python train.py --dataset="Sentinel-2 satellite tiles (TerraMesh)" --image_size=48 --encoder_activation="gelu" --encoder_qk_norm=true --encoder_parallel_block=false --encoder_conv_stem=false --decoder_blocks_per_level=3 --decoder_attention=false
Rows from block 14 of the encoder, named by matrix and row number. Rows with one number belong to one neuron. Each number is 500 + 40 x the weight over its row's rms, rounded and kept within 0 to 999. All counts start at 0. Numbers have three digits each. After the name is the row's rms in percent of the matrix's.
# fc1: MLP up (encoder.blocks.14.mlp.fc1.weight, 768x256), inputs 128-255
# fc2: MLP down (encoder.blocks.14.mlp.fc2.weight, 256x768, transposed), outputs 128-255
fc1.31 089:444495497480501475501501563529522500485523474497474531494507538503599550514504448504448504457462517490506514501523500462501426493503493472497590508523556501590502475515412462501517513499505475555523496539471504532501493499494486459557469493483450533488447499496486478487503490529485511479505513502467527436559672500505583483523500422433519499424495502590544505501458484528486495489562
fc2.31 056:500545501501500506536446495507492488501538499392497492507440482503497499449510501496519423540520509504474500494419500509488510506498494500510484517505499500445465502509543501495485494499500493494477562504506433533491497510450504499499496501499559499555468508464548479485516489501424491544500436498500500504479507500509482575497461499502488498500489493501500502540518497502500536418483
fc1.32 094:492463505510534501505494511505476472493488480499578500504414599499512442540497490528490506551503493551456512516501482508472531475447538500498493532487520511507512542491503581532423497498476491369501507485498596519456590523496516567508470428499509486509506518394541481510480507508498517578471501479551486500517566482443529571496476493548422524500471508473492480475508500497505491446490
fc2.32 062:529496497553500504494494501507510499501479458587480493650547499552501479516498570514501551496742576519519500498507506489513498503489503500479501436523484503500558486488504568492500504501539487507500476495498793403551500453503512497503457552510502505498484505571501501500499512513484524441501493503493473496499494476477500500494532490516500505505506488499524497494461457477499390493521
fc1.33 092:500494511495494501469468525432509502479501489552448616496494495481555497460528478500535536489444517482539582509487510492454510494548494496489421508535501501574452499527527520605502597512500496508495469509531490508480496496484511408485435518564499508502477519500498499518490496387459604478446501504404501508518477553488550473503595497499480450500511504459500564495491498505492500493465
fc2.33 028:521503516483485504514477496535500497495499479501503431511500451500527500500498493381499501505504492496477489500496498508495505518503504504498530494507502527453503505503477499447505453501496501479500502466533495502384489513502523518498516500505487541500499497504510492509504512515443478563501505500545492495522498421506505496500446514498501483502491494500506481502525500487527566525448
fc1.34 086:505481571501481462544452497519497347532543497485497502524511474483420500513490488442512495505502431502478513523487523522495461500479522494567450572522500467516472461510492499402390585417536474506488513505500463471514554579513499485496458507511499502494499463496452507492501471505495463500550512456498492548496506514498494460464510484425496532500500495497502467487508468505501538506504
fc2.34 160:510510506500510535499465518527472495470490502503639521503503480467500500501451493488519490500519499474500481496590512496500496423501489498518568513495506535503497498508586488544594553544480466502484503500495503504567358532509444506529500489501497497494519588558481509506552500593553490506500525499500450450509504464497504500494595475509495387497526475498510540550398499501496496506539
fc1.35 083:491594481473600497499490499472489477502495404481500492511497496588490497489490495501504487494503510500504490500495539498500499508475556509507533501495465490573598504476582504434518555517418493489373491499495443447489463463500503545533485500516490469468531455486495501508499454505492473499509372482481500441525473497506516461495477497410401595522464585513476518501537513477513566499495
fc2.35 012:495493499526438500483506499508493492535525491497495498501500517480538489500473497478505491502501501476495502522517505497400498498498487521496560353431540501508555500536497498499499485514503493445502485494503504498519504496544502507511493484493490499411494544532560496485499320491514585490498500492494499503494399478498510495437497503420500490508604480445513535521450507497531570497494
fc1.36 114:457472526512494510616514479503451535488520493510502552487450479494499559605530501469475497489507526487487530514500476501508499541424528504419509507485517503515594459493321500509467461499538510512546548476578482587494550456500515504528493501491502536416381496500521497495482556443498531509497489496492562510534486479566524501462591474518565562503523529394482512483505431499404529506562
fc2.36 117:591408500501522487449528498478508516500466513507621503499499473512438495498467468499592477495665614492503478452622499545498506495484496500470502463499486604490501492500466512501501518590519489497656539503516499501543541488482499513477503541457510497512567486536499504400498498548479475413499492492517503452506502460519500500502547483492552462500492590492501498572441499500504546555519
fc1.37 102:515488502505501434552496498510543479473483503441500510519488534454582506560373498508465479519499501461501510529499472445498485447501498490524499488490512471483615512491465370503506556516499501459533472536508511504528565494518502472483499498545497459460483535490443537475507440495461513500486492494513484492533532479569490593502548574518547472498504484490500483500514538499538494492486
fc2.37 049:509510392493500479517513513502471508497500499524485501494468489503452497500554496500525503508485507519486496495491607500516501506500469498512481500491495508503499490550500475499507500322484500500496476462496515500411490460501500467482505510486476482506507495503510500504441561497518486504499554657502523500408546497500526501499502495507507520499502493500503515499507499526491503510499
fc1.38 096:541475442538523450488545472487495480475500459483514547510549463498487489508545497485581495506481497628470494541529531584513501498505485495456500500448525533527415522504501528505450562519485494499555518504535477488527488521495501508501484427514498538511556515506529578531475442508491399485527498492466499452553501499499501515518472492496458506562500488548526478466435532462464484497509
fc2.38 020:131501502508503499501507562504492495500500521500501500500499527500501497498430499502492508495440505442524466358507496500479500535495488493503491518502499498501509500483498491502518493578492498503482494491503500551613485499500548521508455505640501486504503499450497494509469504501504502457500419441512499522496507604496504488489477500499591503468502506520488499514485501492500504506501
fc1.40 112:500447477499479485548502454496452522552503495494599513501500481511460587472487532486501500514604504549559485479494511598545576492486436476484559490496500487589508592500443508412497531522504521422590517505498504524494512492530499448477504563502579520495516471582521505526505423499475566488414501531553528461389502478510530515524500482558454497491511547486457550511495511504537489500463
fc2.40 083:502561471500493505521490506506494471502499508479519506522460561492489525494533508488496481520459350482497524513500537470599529522588508517498499534494517487581466500500526402500652495500486498571297557500480515540496428509507497505492468501503494498486498510435523496502415474507487500499502494492428503450621486479497498513403448482500497500516557486528500508497481399506470502483531
fc1.41 096:516560456502501532510518506456492492506481500447500471481513495395483481530516446469483511399545454436449496497573501505545482534499514554567456503521489498448498466498539529501454506549499550484560537499468515492513501553501501485493490466477475478503498520491486470401469534467468493492513495446536553509505526491494526477437418499491561478494484534473471371459609509519486499508504
fc2.41 220:551501449495448509500491538498542469492489512598552619506534500487524575547493499480500495510499499515540508495508516493536555510564505511505523529499499502523500490483506513545490501502503515512504523492464491476541527500564434484495500473592387540498470551665458484490521503557502464505496576518490497484521534566505405500524515501514500431474387488523535535503494498451571456506497
fc1.42 114:470501418501547443551526540479508418567502461497497499474489547498471486522515565515503566496551544500495550457496505497493501500491514476519523476500428495458523515487528533446415439502473554491521485464502494502493490468487501473454503508501529433440493562416511508504502500499528548574429521462496471570504419492506479599456460474436479504490502601471481478581491535563523444488470
fc2.42 105:499502437556668498494499501500511503508560469508500437500500500490497440503499469501443500499530499530501500500499608505553574497465489507489503496505499612499445507500519522493461400451529499512500486477531500594508500500503505475507496499586499451495496502467478493506496498453498497494489512490500513499489611491484498555337498503499467493500528563535518491495494504491412501350500
fc1.43 109:620504489479433532552509496489566488504475519586496574508492497493501418472485512509515500470464499500481463485513506468511510502489499493500393514457492371497488547512485483442500486494575508410411492500519489475484488600466530512423504567501504608535551537498502479501511479503465502471512503479506491493450458468496509500578494528565477520461526488468534489455520494494501504502506
fc2.43 033:472459497485544441504591519497434490556528527494495503475391507497500501483458502526492510497504505500532464494501480402500502502501544452587403503444508518510498498485473458500549583532481410637506396499488506497564523420495502495500503531562609376504499502508503514499452537499538498504500516500494495494437504535509473515505498605510541541499467494577418490500464550451486575376503
fc1.44 104:435419494496499500503436517510456548468393499509505578465503503508382528501490504458531613496568513504591570495511525484481541500455502517496544514500489385569516487478514501511503489505525500558528509457501498493489534469499494473499488495411540395481594507417483503454508563461491512546548494446527617526439476499513497514479550392479533454504482501482503455502503586514573489569472
fc2.44 022:467494501500435523527565500538551447701502502509319501505501521376502500497500501501500511591520500564499507499498499498456486439500497549507489501532482524498511502487504545505500501426497490533502503458476528498469545452458543508496498497440501499538499501511502507496596498535423499501478508492499512517500471505500495526464500493489477501566500502498512502500501498501504500499500
fc1.45 097:602476520462493468487500516336472484517475498504463506506533503550513502475482484493510501507502509500491404488452506498507598444515464474538482531511519486524447461515552462509430499507501511524495514498538475499508526526485504497461475499481493546464434509500495488504499453517498491469537493558456506473510485498606500520397490507488504497486544463453505465493495433404505481506591
fc2.45 020:497525512500496524488499510459499511498517471507479522580500643502510503496475504501500525467501533584501767504498510487487500548496496499435544494509461449431544499486496507666489497536490469493627473473547524504563499521458575493523502502479552460500523501490506326520503500484427539532490380450491496499478503496498510506541499486380526518498483515497492489501501500503527533506481
fc1.46 093:501520451443509462484497534408482530510510451538451515573455456475547506525523499500482501515515533494470488502469513477489500494513527491494526480496467499517500519502499510501482488499501479464596509488560484419438491501482518507498584506461489515508504548455437546402501507431496505477496500553522522486493496600517482499501412497447497501495486529483508553483529515459471484455525
fc2.46 017:502518504502494501497496500498524580503501613500502494502500493499495500492574501500501496485504526514687503501500503499498497492499490499502463501548474483507470502486502442496505504500505500488502505498499500543485496501498506502502511500503500514507503500498501533500470498525391495479520497542500477502485498641496501503498271500504504520500494480524507501510500500496500480512670
fc1.47 094:499497518504502540483556495498541482554505526472579530516412499498455486567475547489500602500503511500473499442476502511472495506505480501481486504516545482488543490474556491519523485487503477510500508423454275502500501501498505501505461485501517490609493531451501502555501508490498495478521446497489499498507499490500532493559499549503505541466454475611500513504463543499504510479462
fc2.47 013:515513491516361490495504523499564539525483845524504503440514499500488479505497464627502512499501515511493500492499510504501500508497503505433434494493499500453413503500402498573519502488527565501561504501521568509500614517513407509503518490501500497538517498502506490450537527492502501500501583539507489496498505485438469571499498493670498498498490556502509529500499429516495498515496
fc1.48 098:501500577498500487465493487499471581499593479599484483524517500518494467506496501501507502502497439477504490545538334505364552493500540509468503504500479521539501417511505465501519519481495465496515489512495399456554558502519482463513516498500488507500518525499529477548493502488492497502531500543525500433497509513511508557503502540571495525518544495487441500545497489489503644479516
fc2.48 127:500500511500500478500501499500500500500581499500500499501500500485500501500463510500500638500459458500509500500503500503472513500500506505438500500500500522496505634500500500501491500505500499501500500495500382493590500500518522529499399496509499500483500563500488500524500501500500517511500500511500500500512482512499500500500435501503376537520500500500417500500500500480500500503500
fc1.49 097:490507483496513536544598498415536504477513482497410490442472507489494474604505511574482508502509495500472505467551503542501496364507464500502440467517439483519510483559499434473501509495515522490510474453499500475465504504501525494497484483532521314529504412543487465513493513546492567503709528514591536431489516501501519391513444474494525535501499503491438450453499542486510481531494
fc2.49 014:501502501501404484566542503505502496647502493376473555495496505486446546503504530469504483506499491480490522609391542495470493507506490498504523501512508502499499503475495494535506501410499481519499501607282474500469581499493497454503526473505500499514479528500535492354472485536499509537500527500500510496479492492506510500503503458507501501558534501502501514490532469518498499357433
fc1.50 100:490452439472447457600502486476508480486450487422530518499497529499482486509597501455480451475460553499498559456409500468523500542600554577510496502500493601485466580557513440501464556476437528445514463515499532438494493512502533499499501544499500473511474477528503475485520506511505495517538464578499490506516474451485488466517502601520523489475534499497444497412397524498501503491504
fc2.50 025:514486543491501463416379488498460497500501502500499499510498474494487634505540513481484458501488467448438513500491487504497465502504501504503516444502549411497498500520497509465538448499492494515484532530580497506425452517501462502500510502547456518453495583451565499499491475491477595504515486499481496468503501497497502500499489534596540501542505464504500509502515499487501529471495
fc1.51 092:453490522499523554496533545585521502521494502494500510516483499495499503491499541477528564483523498495511470494573643457504472495568482511511468497509514500378494543431527491482490495481500496531540502526510408483494499476501566414501553541510505470501466488500501452467505421409501485501503455506489552498501533488495470442533500423493519487482515500657453435499392511510540521522502
fc2.51 020:508500488500511500501500501480502481496444497499476492494491572509500500493500499500461500497502522565481501499499473498500497539499486499501513501432501500499500503509500479503564502489497494494497453499510499508497508540500500501522500500500500492506513558502517493505501482499549553510463498473393492500500496498501503499497497493499503499499499489500503609506520462520501497509506
fc1.53 112:547506438492506527483509494483491514486499475503480412531489455475515507405444508496511516533528489484483514501497539476499490535549454501581637518577450497478551521517450531502497479394520489510445610508529491512472472501500494556500361484522509501494566524536368490542493549498479466526628522487451500497483500562498490506474432563485570505492501494543495514470552502498552498522459
fc2.53 071:513504486502502503498398480499266504515490550486503494465494495518512499502548496496500494480563486503511501508513502498499478527506496492507506506498527435522453500569456420561496501499497532494508535501502394524593479521497499580498494503450491504500478491496496429498504499499503502540575502457438497530714456493503500451493499522497525499488500506498500499509502504503499496499535
fc1.54 099:456508511513440494495476508461564478501496510500504501498454505489549494510494508501487511420574628434539500454486583492474505493624511511509498456491488372451514481568514503439509497522495421499490500482487488492501500504531470556516527483480504500600573586499517475456494477461445586466596501478488487531511426481500494542556493427513488528482504536479501502515475454502525466506470
fc2.54 131:388454497521505488456512499522467525474500512491475505498505579505492498559498483499600351647476522462531486521496511530500509528480491497465498528490500568506539483515499457545493520469520507561513493486496500601506519499551503427547551626507483497522501504464501497484505520371523465510478486560500388498495522521432507488489500497498458498497479464597422512404496500497507466486497
fc1.55 099:481515514541536503470515498506506500583510566494496500468458444484487501470522488498507527490488474485483495494475433487473506499434534417491477507464491515457513514510507466521523488477608499481513456481507486495579410606490498454487490495491497513498543405437595519479501485501464503736461482536511412501551533545543490525499523513465490559506520472537504588492522505499443472488496
fc2.55 045:486471484503497482428621631517500514484525500502501531488502566497521533498480500500350496539501498364494495507487540498560508499544502507435500455502486615489505496527354459522500507512502504513498496497502535515500527557519496515484503498502487474519545503562479455498496516432495496450482499459510563488487500503444542496499409514531501498522418499587503500434500460478500501542502
fc1.56 133:475516382483518491517505500462463546525488500535459519499495500476503501545500536501536505507430540506500487467488548556478512522480457497495503510500466492546493508455510617488499471515494562498503501496507462486515498491501594500501542458493465482468410580355500500507499510446461531523525523433509518489514511494500500498500340489506500497459500509509495485536522498496523483473501
fc2.56 213:438474504499487501500532515459504422424541595577499552500595497447518500561482502498515508500406489485538496469470506495516499503495531512495454562500499487586510510470497507499490489564529535510498500498510504500593501465531582460447501500543458483459405502486378404503492493460512344467523497472482478526497549501498430486498473557522528493488484500505577438470504500501496548500468
fc1.57 088:453533579501402537478553402496501491565532541488409474518513543454539499499500489512610472529515499502509511486556502474496535537449530397546496519515524491436496499549401487493505499490527485581477538533577500550513551479509484500534504490531503529456472510361464511496490478461526529518433570355498532499497512521503454531490499465476552519480517537509504488501542478495497520481478
fc2.57 020:394467483500507521483511529501529519583535508507507541484485425523512499497500567498500497531575525499497368498498499498498490467569498501648291498499426499504500519488464498502504500527486579499500499470501500465513529329500500629460505492439501501541502484506503500502557432501501501488442525498506502511496504496478500510522500513515488528498349473527498463502506499490499488518511
fc1.58 103:510447495488485527482495501470502473475554549508591496508481470479492523495492500499500572503497547509529372506515531499502493467549568523502479447488488550548505487501504524330422553468484487509503495481578524582496502510510501495543616501497503519500551498445515508495443504506520505520482501503462498426559533479492498500465498512452515507478476558526498508461517582523466522540458
fc2.58 052:501509499498508497493478550484500503499536481507500501503495509561491497502430455521513500503493506445435514491501497510500503500484437502264535535500504512494560500526495499668474461508501511492509504507506499393502503507499540500478395500547490524432493490500492475500514502469504500495504500522531534499361505500502500425503501448504505497489503500500518395423510499514579508500489
fc1.59 132:499473537493498463630505497482482491509523559494521504495462474536470492505528500458478522469416538447407473497505507505507504510496517489519517507502495492508495496574502502534471366479547505522526510452504457527372439558513508466511455500556474479452545523495552516505452505457547498510565521519386519467558488475523528512457491512505495533457587499497519564531579501529493533555498
fc2.59 174:523505500498542529505379487450550468498483519495501469487483491499504523500536500467505503497497452504534513506470488504502415707514458484514548498525493507500505495443538523472567524488493443499480464482606489500496480503497505509501496497493397474553492502488531502541485525507467500502484500554336503505501500500510565535479499438474524567501494455527485457515505500496500500503518
fc1.60 093:449391488510501426511498489500380516419482508438614512582500503487571472470497507514535446456497519509427433492499564484500515554496486511520499502462496530500496500526609526506493466506483502517497512532479541476509501487497569500516488514496484535485451443495496489490494485508502518508510417462517473482469497500498466502497569473479500578505499553502499478504520465511461500499468
fc2.60 030:498507494507501724493531482368585512526504497497497497500494618526502568499500493496500485500499443493447601500501509520488501458506510541495504486499511507500471498551486502542435505487529502498478514518496529420502498515502498509460517517499489522496633493502500483493519495442504470502519618510464330439512500596456522501497526507500475503499411426503502456462520492497473598501522
fc1.62 094:499495496511503466448504524519501500503506510495506410465500461479490484496537501473460557514447447471455538534500494550496480453476470500557512511497587570496491484492485519442499504502501455505497503430509541473555470511499497542555420477635479514543473548492552447497521487500499598501485465503533511418469539495505467496535503499498353521485501505514466414539474576505495492476502
fc2.62 036:482490515501502499498476490500456500507537489481505644542491601501454501492535496500497486525609468402499533518504500508496520464494500533371514502510502500517499500547491515530507474502546429530494621501469557498498466501427499515467549509424480512511509507497520489470601385487338469458469459487480504447509475521493493521481501502487516499570511500541502505382467485499432520444561
fc1.63 087:490500499470464489485541508540533517474489524508536456484481518530420500535567499495446502507489535520318491513487540515500635493451477502550494517501508532499464484505435506417498453476451437501500496521526546500464499489506483582498642499552436505550515562525570496563498486481494535511361489499540514599509534428500529500529489536510539468519517487518407489466514499482506462508500
fc2.63 119:305534499526484501501564458489503388433484496454501590525493500499500666506514509454581496497449499405508518555529406504500520507496383517514501599504497468591519500509541505499503501514492501502499502525468509515504496500607485502506501508500399499498430495500500468510438500503541486499460518483504541520508477536466479495500500589501503509500494503642500498500509494483595478504500
fc1.64 078:490426566501495505520487471508480503497492499480533451576500499493473526495543458500502492505513503411550503492510465576400507450499505490560516546476521484452501454516521495500501475509491500585528499500501500578493439441492455510497527491502511643488554520493521506457498382543502592507587374499504387511522504449502505446494499449485540485498501505503619539552430492510483481490502
fc2.64 147:497461538504487472471500583473498511434535531519509500479502500501506433492596609499513396503501547500526502521446525426495652551530497500498422384458496426506465500500476435510516497593514500520499518500471498482503497500518499457557542512624501499499415567491503454479501493461450452458500508458497497519476568440491446493500349503497593500491499543494502429458492493499490447492480
fc1.65 117:488564377467490502546501500490468572519488481504512477561427458501418458485530501477499509518461499499502498489499563504492482494509500500509546500497480482493494500515496488508489486497476519472542501546500500461526465488522507491500528600528501470519359540498472464620528560405464501466574574499560487495491507505491485502465485514440432594500519537549483435544563513476439500500510
fc2.65 209:543593476389459498540511506462517517502433337486539489527517536529496500451488497447495531421508592506510509506447473500517468497425485400443604555485499471500442496488506464544457544502497503498504499528485443458550500499499532505434643493511505470563508500538451503555362500479509503456557501500522500457501496480506532456503500489520506506501495505413483500508551499440452500505501
fc1.66 100:515458489480508496467481501586477519450501515498515499465510534503603533561498533484499500507504497490446539439499499590500612558478436540497510563487488484571484446522505501499531483547515512495500491498543522444469463502513510497504474489477518502514575485486513492536509451546501572489618511526554450505491511479502500456498488492438502493499505508452499500556428480521459573513499
fc2.66 048:479527505501482497503525592407506594499499497482526507492513501498323500492498512500492503503472553499503502499486501499523500488515502489508465497504500505497493510493500500444497502502500587563488526502492498488527508497503508502501501516508508502501515500510501508502526431535526502513408508489482556501505500504491503500503503451507488510501447499580493503500500497516541499506497
fc1.67 101:483456439517493460514546506500487497500481485579484499456553469494510470510593484503520488547515438427523513496503523548508499502488506477499526488459450448507538500451507531473471500465508552502502501518479567514503519531487497465500500501478499504467613456558482442528497519501506501545443514587493507501497509422498443523508511492554502468490465509501496479500514504536486500571548
fc2.67 029:390506514494503491520457463498499501478520634462500572485491827500501500500503499503502489499498497495500515526503488481501495559501487508495503513481500492510503497535504514538499500546498473557477521389498475499693473512498498509401504555500486501564465540498576433483500488500500487497502487501451500447508499591516551500499501505498500492500509514514482501502484464483505491493478
fc1.68 093:377502382506443509514554477503467497577500495502434500509414501527443509541498523564580490470583485453466490509475476526492458514376501512507483452500456575498483490484488486474504499500410529614495500391580504501452469492499502491509435468438484488490535504487501498519506570460501521493463494462499492504503498478530581470670492559409630501537510512506386486458500506496582498496513
fc2.68 095:502503497503500501465492499501505499503503503494499564498480492500495521500474490573500476481558491480499501562463501495542519489487452582535500551499410499499473502564498476499503495505354526503590507476497494453473492419500533520500498508503492621449502505504508493479504519533496487496503558407501759453379499499489515438498496526522501495591455515548500488500518496499498500450430
fc1.69 098:552505485418484514501518519500579456508560423528468492341516470477435490503493515548465526556498584413502523507518462505487505501451415511553499488459418409517357496506485516495514585551522485475511487483507483519503568482501501558500521471479479505478583511447570470512494484498505466464518552500497502504520503570417541492571447522506500500500505502498500454489505500489522544549514
fc2.69 026:504513506502501499500501503490499500500500499457479541490500503452500594500485491499475496483492484496443509503504579500489509359483578500505492483501500510491493488491499498501494504515493478569507471501498497502501480471620502522492482500504499647536462511609500513324523502506511500537501499500507501500495502489522495526499504485608500498479497505618486509493708454548507510500494
fc1.70 102:491519496491421455497494507466372520494490536487401410506508497496495481464486379502511469600423517461444478502501525485497494502511511482571476490506486553310488508536550488521517508542478487499509482488500530515496453533501496500537556500499462451509505501488500507503490497428504514504575614375476513442510530513504529499459494501487503522506494485516501505501547404499490562517556
fc2.70 019:432522518504532500491473484508465479572504497501503499538493500502419500500606554490513538524493495499517553511494498514497589512495500548461519499579419454508472499503528519497525379498509490517494602497494493503497455506494501503488500462567482557500382507466563463484502450481446499499516438531453499406568460452487499498499495426563500500502557503535545493488499491492464498352479
fc1.71 085:411489454575525484560472453497428512527396492524501536534380437484500520482497485472454487498530508545500467428500520506534499502470500473542566513457436507484518494500511475491504506494423519491512501469500499456470535520500500458496503617482459532515499499594457450515504479509496527496518567493506461498492511491523520514468496485476498463484500531528543525576463494484556522477601
fc2.71 085:502511537479410477506511505506557504397501523493424491500507548497499479486526500510564492495501509501553550546500469477497498502594505489480437520486481489498464388500499526515496490490525505486505490512424524565491577488449476379501519502507568501501496500381546539466500492480533340505498454500502506497497502524499449484508501516491471505491483500408502503500511489506498505520409
fc1.72 084:432527500518515488475501498607556489495477509541421568478424499508505353488511454634519496497447503510498512495543506500509547516488500576510491461525498434496458501498472512497406515493501484456502507501503510488518500489505500499522500475509481409500591461523569510485499499510496499502537505423450474487499527492535476498439461443575502514499488495485498529461517503499549522508439
fc2.72 013:501494494497500373480500556499508501506502523560503501484502507495511500500551520540501502493505500501503466486461524451487492501537475482502459488489500584554497499483510418425502491518499500498481464468487488503512502501331661505498501497502503476486408506502503521552508491508509544500431500508498499787500503506501501504498487467482497496502528446500508499499504493501515470500512
fc1.73 112:493512500543480533623409467501484498508471374477452567489511519519503509488491506469507466534569436490475548494495502514503529500500509503502489535505500455537549529488372501500457444523511433453485498499503494519500500494509501501479492491496505573520495498482577480506500532490471555587465530455530594628474498498583527488431521498506499424508546554460500567502535533541474515554425
fc2.73 209:509592500505364476517531545494548511441515506439499475501504536611500499495556515495499403479509497403514461565580496530499506488503474502492505477485530500547485524500500453522499498545463505497500498501424486510545504522506514499501497499518486520513496508622618503496440494547543515420481433492500578516369488551500510486501498488464500445498503492501481531494501491495502506495505
fc1.74 092:410535449566457497524352466500491489494476502498519579483501467455521474491556513500403459536449513500482496508518494495484537512444472449505496496492479454458500503501501535503466514494463549497562573466494579491534498513504521582501552502504553570491487459540446497518478509476546509502364498498522523502501464506479505512436511505529507473496507484499493486506560441556498472502506
fc2.74 023:487443512498506434501613506469502488470482509500484499494513689522516513480336557553521578437469516500528483495416453475518499580497494482532500522478498443527498503486508491499524525500448499493472325503477500529552522480500496498493501502501329481488542489514516503501417522542529493502500504500480504484491501689512522468503506483543499515497496499498484472487505504515505491515465
fc1.75 096:492552482499484580612501576461499557498515485480507507533506486499511491727483530498465455500499521536496514541575611494521500490531528501523531499500506508548512501479558458470341559547466484505542517432535553496448515521512526491531477523471517471416614492541501454505492502480458518522501466527505495508510458472515490391492362496499489501497505520524479487448498500533588489502411
fc2.75 019:587506477497457494551482514468504484502498469503497416496479500514514535504496538509499525468517510516503496479552500500500496508500506469498497488517473496495493500476528498528521499506261496496499498623500498501532481499480511491503554523465499499484534464510501513497499518505531537500502494499531472500514525463502435511582628494503534493486487503429529498509497567602630498579531
fc1.76 090:489530520498495482540513509450484532467469481513476499472434424490512512440495515481470479502493501483504531488411463493540502481608512548461472500507505515464454546534504470472506502534503511507549529440516469513433503462516508493501486544516516523462498497541539499423508498465496506506474445612608501399480613491500480496530458591568486466502503499563485424535497556454496513458513
fc2.76 044:498499501515497500490501600494497496407503506504500508522598529499495650508530498499477502539492480501492521500717503499531475501504501484634463481495516492501499503533486535480499457469498540573417541504495507523493464543500486493495543552560480522494517509588501472492502491535483498499500499503501487599503530531483497498491500549498585511500498413472500605421505500576460499560536
fc1.77 116:497586506500540525500475500498509442402539510508521514504432522511539493460501374481497472525497546501458380473500519451503497539502538501544498497505501574417450496556500472527481483500512519494490511464462522505503471509519487502516541482386484501469499507499473634481475499457496507596466552422455500516513496610512475519545393495578588502477496533515483499471539524446473489516508
fc2.77 120:584544505499530509559407499500503455570501500461570489501502415501474498499670526439471501510500454512513499499500504481493500604568534504501508500541503493496445498475482488502543483498500532519375547504546456499512500524469500554516435488506458500502527499499498499484527487515501502549485500493375497500759468450491498501500503449497474500506500506566498491501487455518508506498526
fc1.78 096:503556480489490547512490485467463555440494463515459555461451458562496575505484495501524481499377491479545496514503491495540474523485494449517534474469498308595500500538535473484536527521498499544482504501500401518506504472516441469500495447504559510446529448567516488536502482482508636513424475498495501508454469503534542553491441502505505490501500638448536468479489515507496476501540
fc2.78 014:471494498488494504517478510561463497499502497580517472543481477507539516489501511492468510506502474467476440436496499518501496494500560497489498479699508655521516507437479603449486492642482417500463586510499502497504498482505505505496500530503494499481499476459509497498506501496499488480589499510560506483494634500500498464528501522453509501500494489517499486500383641396496506494441
fc1.79 111:500448496500499520511543556493488460557492451516499507500551537494586503488470481474480482529498528501547494514567499521561500502517499464541612487490341499516350506548439470501536500542507501491500496436495500473484655570500509501500532516498463497439505513470476499497538545511500510531447541501379455491487530507498418490512479498524522399500490512501514528605482467409508600467500
fc2.79 119:509503502473505490489516504488493588496518555490440495449336501502500498502547497505502456489502474505478540478343495499479496503414498482509434511500519501502536500502508497500439488436497491491515518557526498536448274465501475442516533523500513501513472539482501502502490465366507485519567458533596505504415520511527500498501522499501518623491487493491497475500513559511510502505507
fc1.80 111:503423507514420485551507460495500554499520506541566502520425455558567495502477613503492509476560577501454501504514496501500500502537463453499558516479501523471479494452484519500401502578500558589488490498439506500441478500456537580501424508504468544500509517501475473489488503477506574463474505500516506546497468458500557515501512506501498500501425498507496465500484489498496555514447
fc2.80 175:489489493509495442478525503511493307534501498487449363506500477501493500508563500513506441418372500511493527505525482531516500501522342507493558486528483466525539492463594495412609455503425494499545517499477502503492486500523509616493484391525474515549452500495512497428490500500483526436549378514491538453469492489486486501501504514503501547506502510500500518498500497587466500435504
fc1.81 092:344499455443483557502589489499424500444505465483498500548498537482497382603488508566463501556545500441446548515493519500520489438494501511519503474498501487456497466477440489500503505526513466398505488492495520504489433498502496571493585527421521342514299522580505498557498500492508523426502491443468488541536496507518493527462523517536513549481495469440512482488520500496545459509529
fc2.81 018:476495500500490503499491494507500567493513496499433503511502690663460574492513509540500536506502514500499502501512499499499510519475622497487335502517498503499511502553510525485506472498507389501503503634501629503501493478424508375498502544498505513500534499500574501500510507475462548484486445503486511493498490495500512512546516650499498502499489525527500510497460491476500501500499
fc1.82 098:510526488478486536561454555420532520416501502458512535535439476546522502497536512533494506553488478521480490504410500477495509494449510499433375574485545483527472445461536581507485501497528513510516404512495418547511468437497467505500497462402503524571502511491484576523485466501505629593516506481431497554515575510545470491497522495529499487500499495468495489500534483455490514504578
fc2.82 016:500497498500512500516500513439460486498514498497484545507409508507496504480502500504477464501495488476488502529511480457449492501504464498429496501500236489497503513488438434480502507625458386519500518508494514493503491502503455496499505507497508531496531608515550495490479441433475500484522404476538535491484499487586524477500492500515501492498500526499500344559493452498511501507500
fc1.83 101:472526460507545513519519480505536502470521512473569482430462503645709488417502504455458510464490483501475466495491504539476466509469481510583478497466661499507518441567502483493452538487491452542502529507510489495490566512501501514515514629605461492507492498492485565547500502451565512549525498471431488512508504568494515449433504499503511499511536475517500475461548540545531589511522
fc2.83 089:500312505500512574502504479495499501501497509500571497501499499503673502499500502501513500491543462482497473501513531499523499504539520460535495495438504525508500501486501492563532545552493497502416499500499500501513498495506500502515493499500496452510500504560483505508507492507517505490494516476431491504519540456500501512474498498447494499500512496496519492500502501490462491497500
fc1.84 096:596419477489495520504501455586490489456511575501583499554509420502459502502474503500530432502496538493554514538504452507498489500527485449492492505467523509516499513508509502493499536583529453495509498490500500514481541462483535656548515473460533568505512528519543505504524495596486482499477526498490532496477520497477493463569525501521514499499511504497350506474493424520470659491502
fc2.84 035:429530432510500502500448504500501500501496468522501500440500620504500417500514525504465486483501501565500568555499608500513504413500447506480503489511490476512498500500549500500500542323493595500495472503458498509492503503536500491476501487486437500537475530494472497523500500502530505500504500498509482493499524497500499545382513485498500493499579503499526506450519496524500478498552
fc1.85 078:508492511487541502528490504586491508453549502482514438508534536462491480502525503406534468505585483408574558505520443513539523491398503488582634576503465535501502471619490527520538564517462472503571506475483519484503485511500431515497496434564534544473590498546501500416543484586500500446531496587515454402537484466494531453497511513475512439508491464543561524490418446540499482466501
fc2.85 051:421503511499481509494442480500464647527527494498533505551500487502441454496577500477496419568475474490501528557447506531498500488500519530431519479522515486484491498511473555470506430516512486532488647492610494475491417507492500510508521503508447501494463504274550469423529424432470478453507423443457549442532454461494494487497425522514508495510513525543498441489486458487451500453500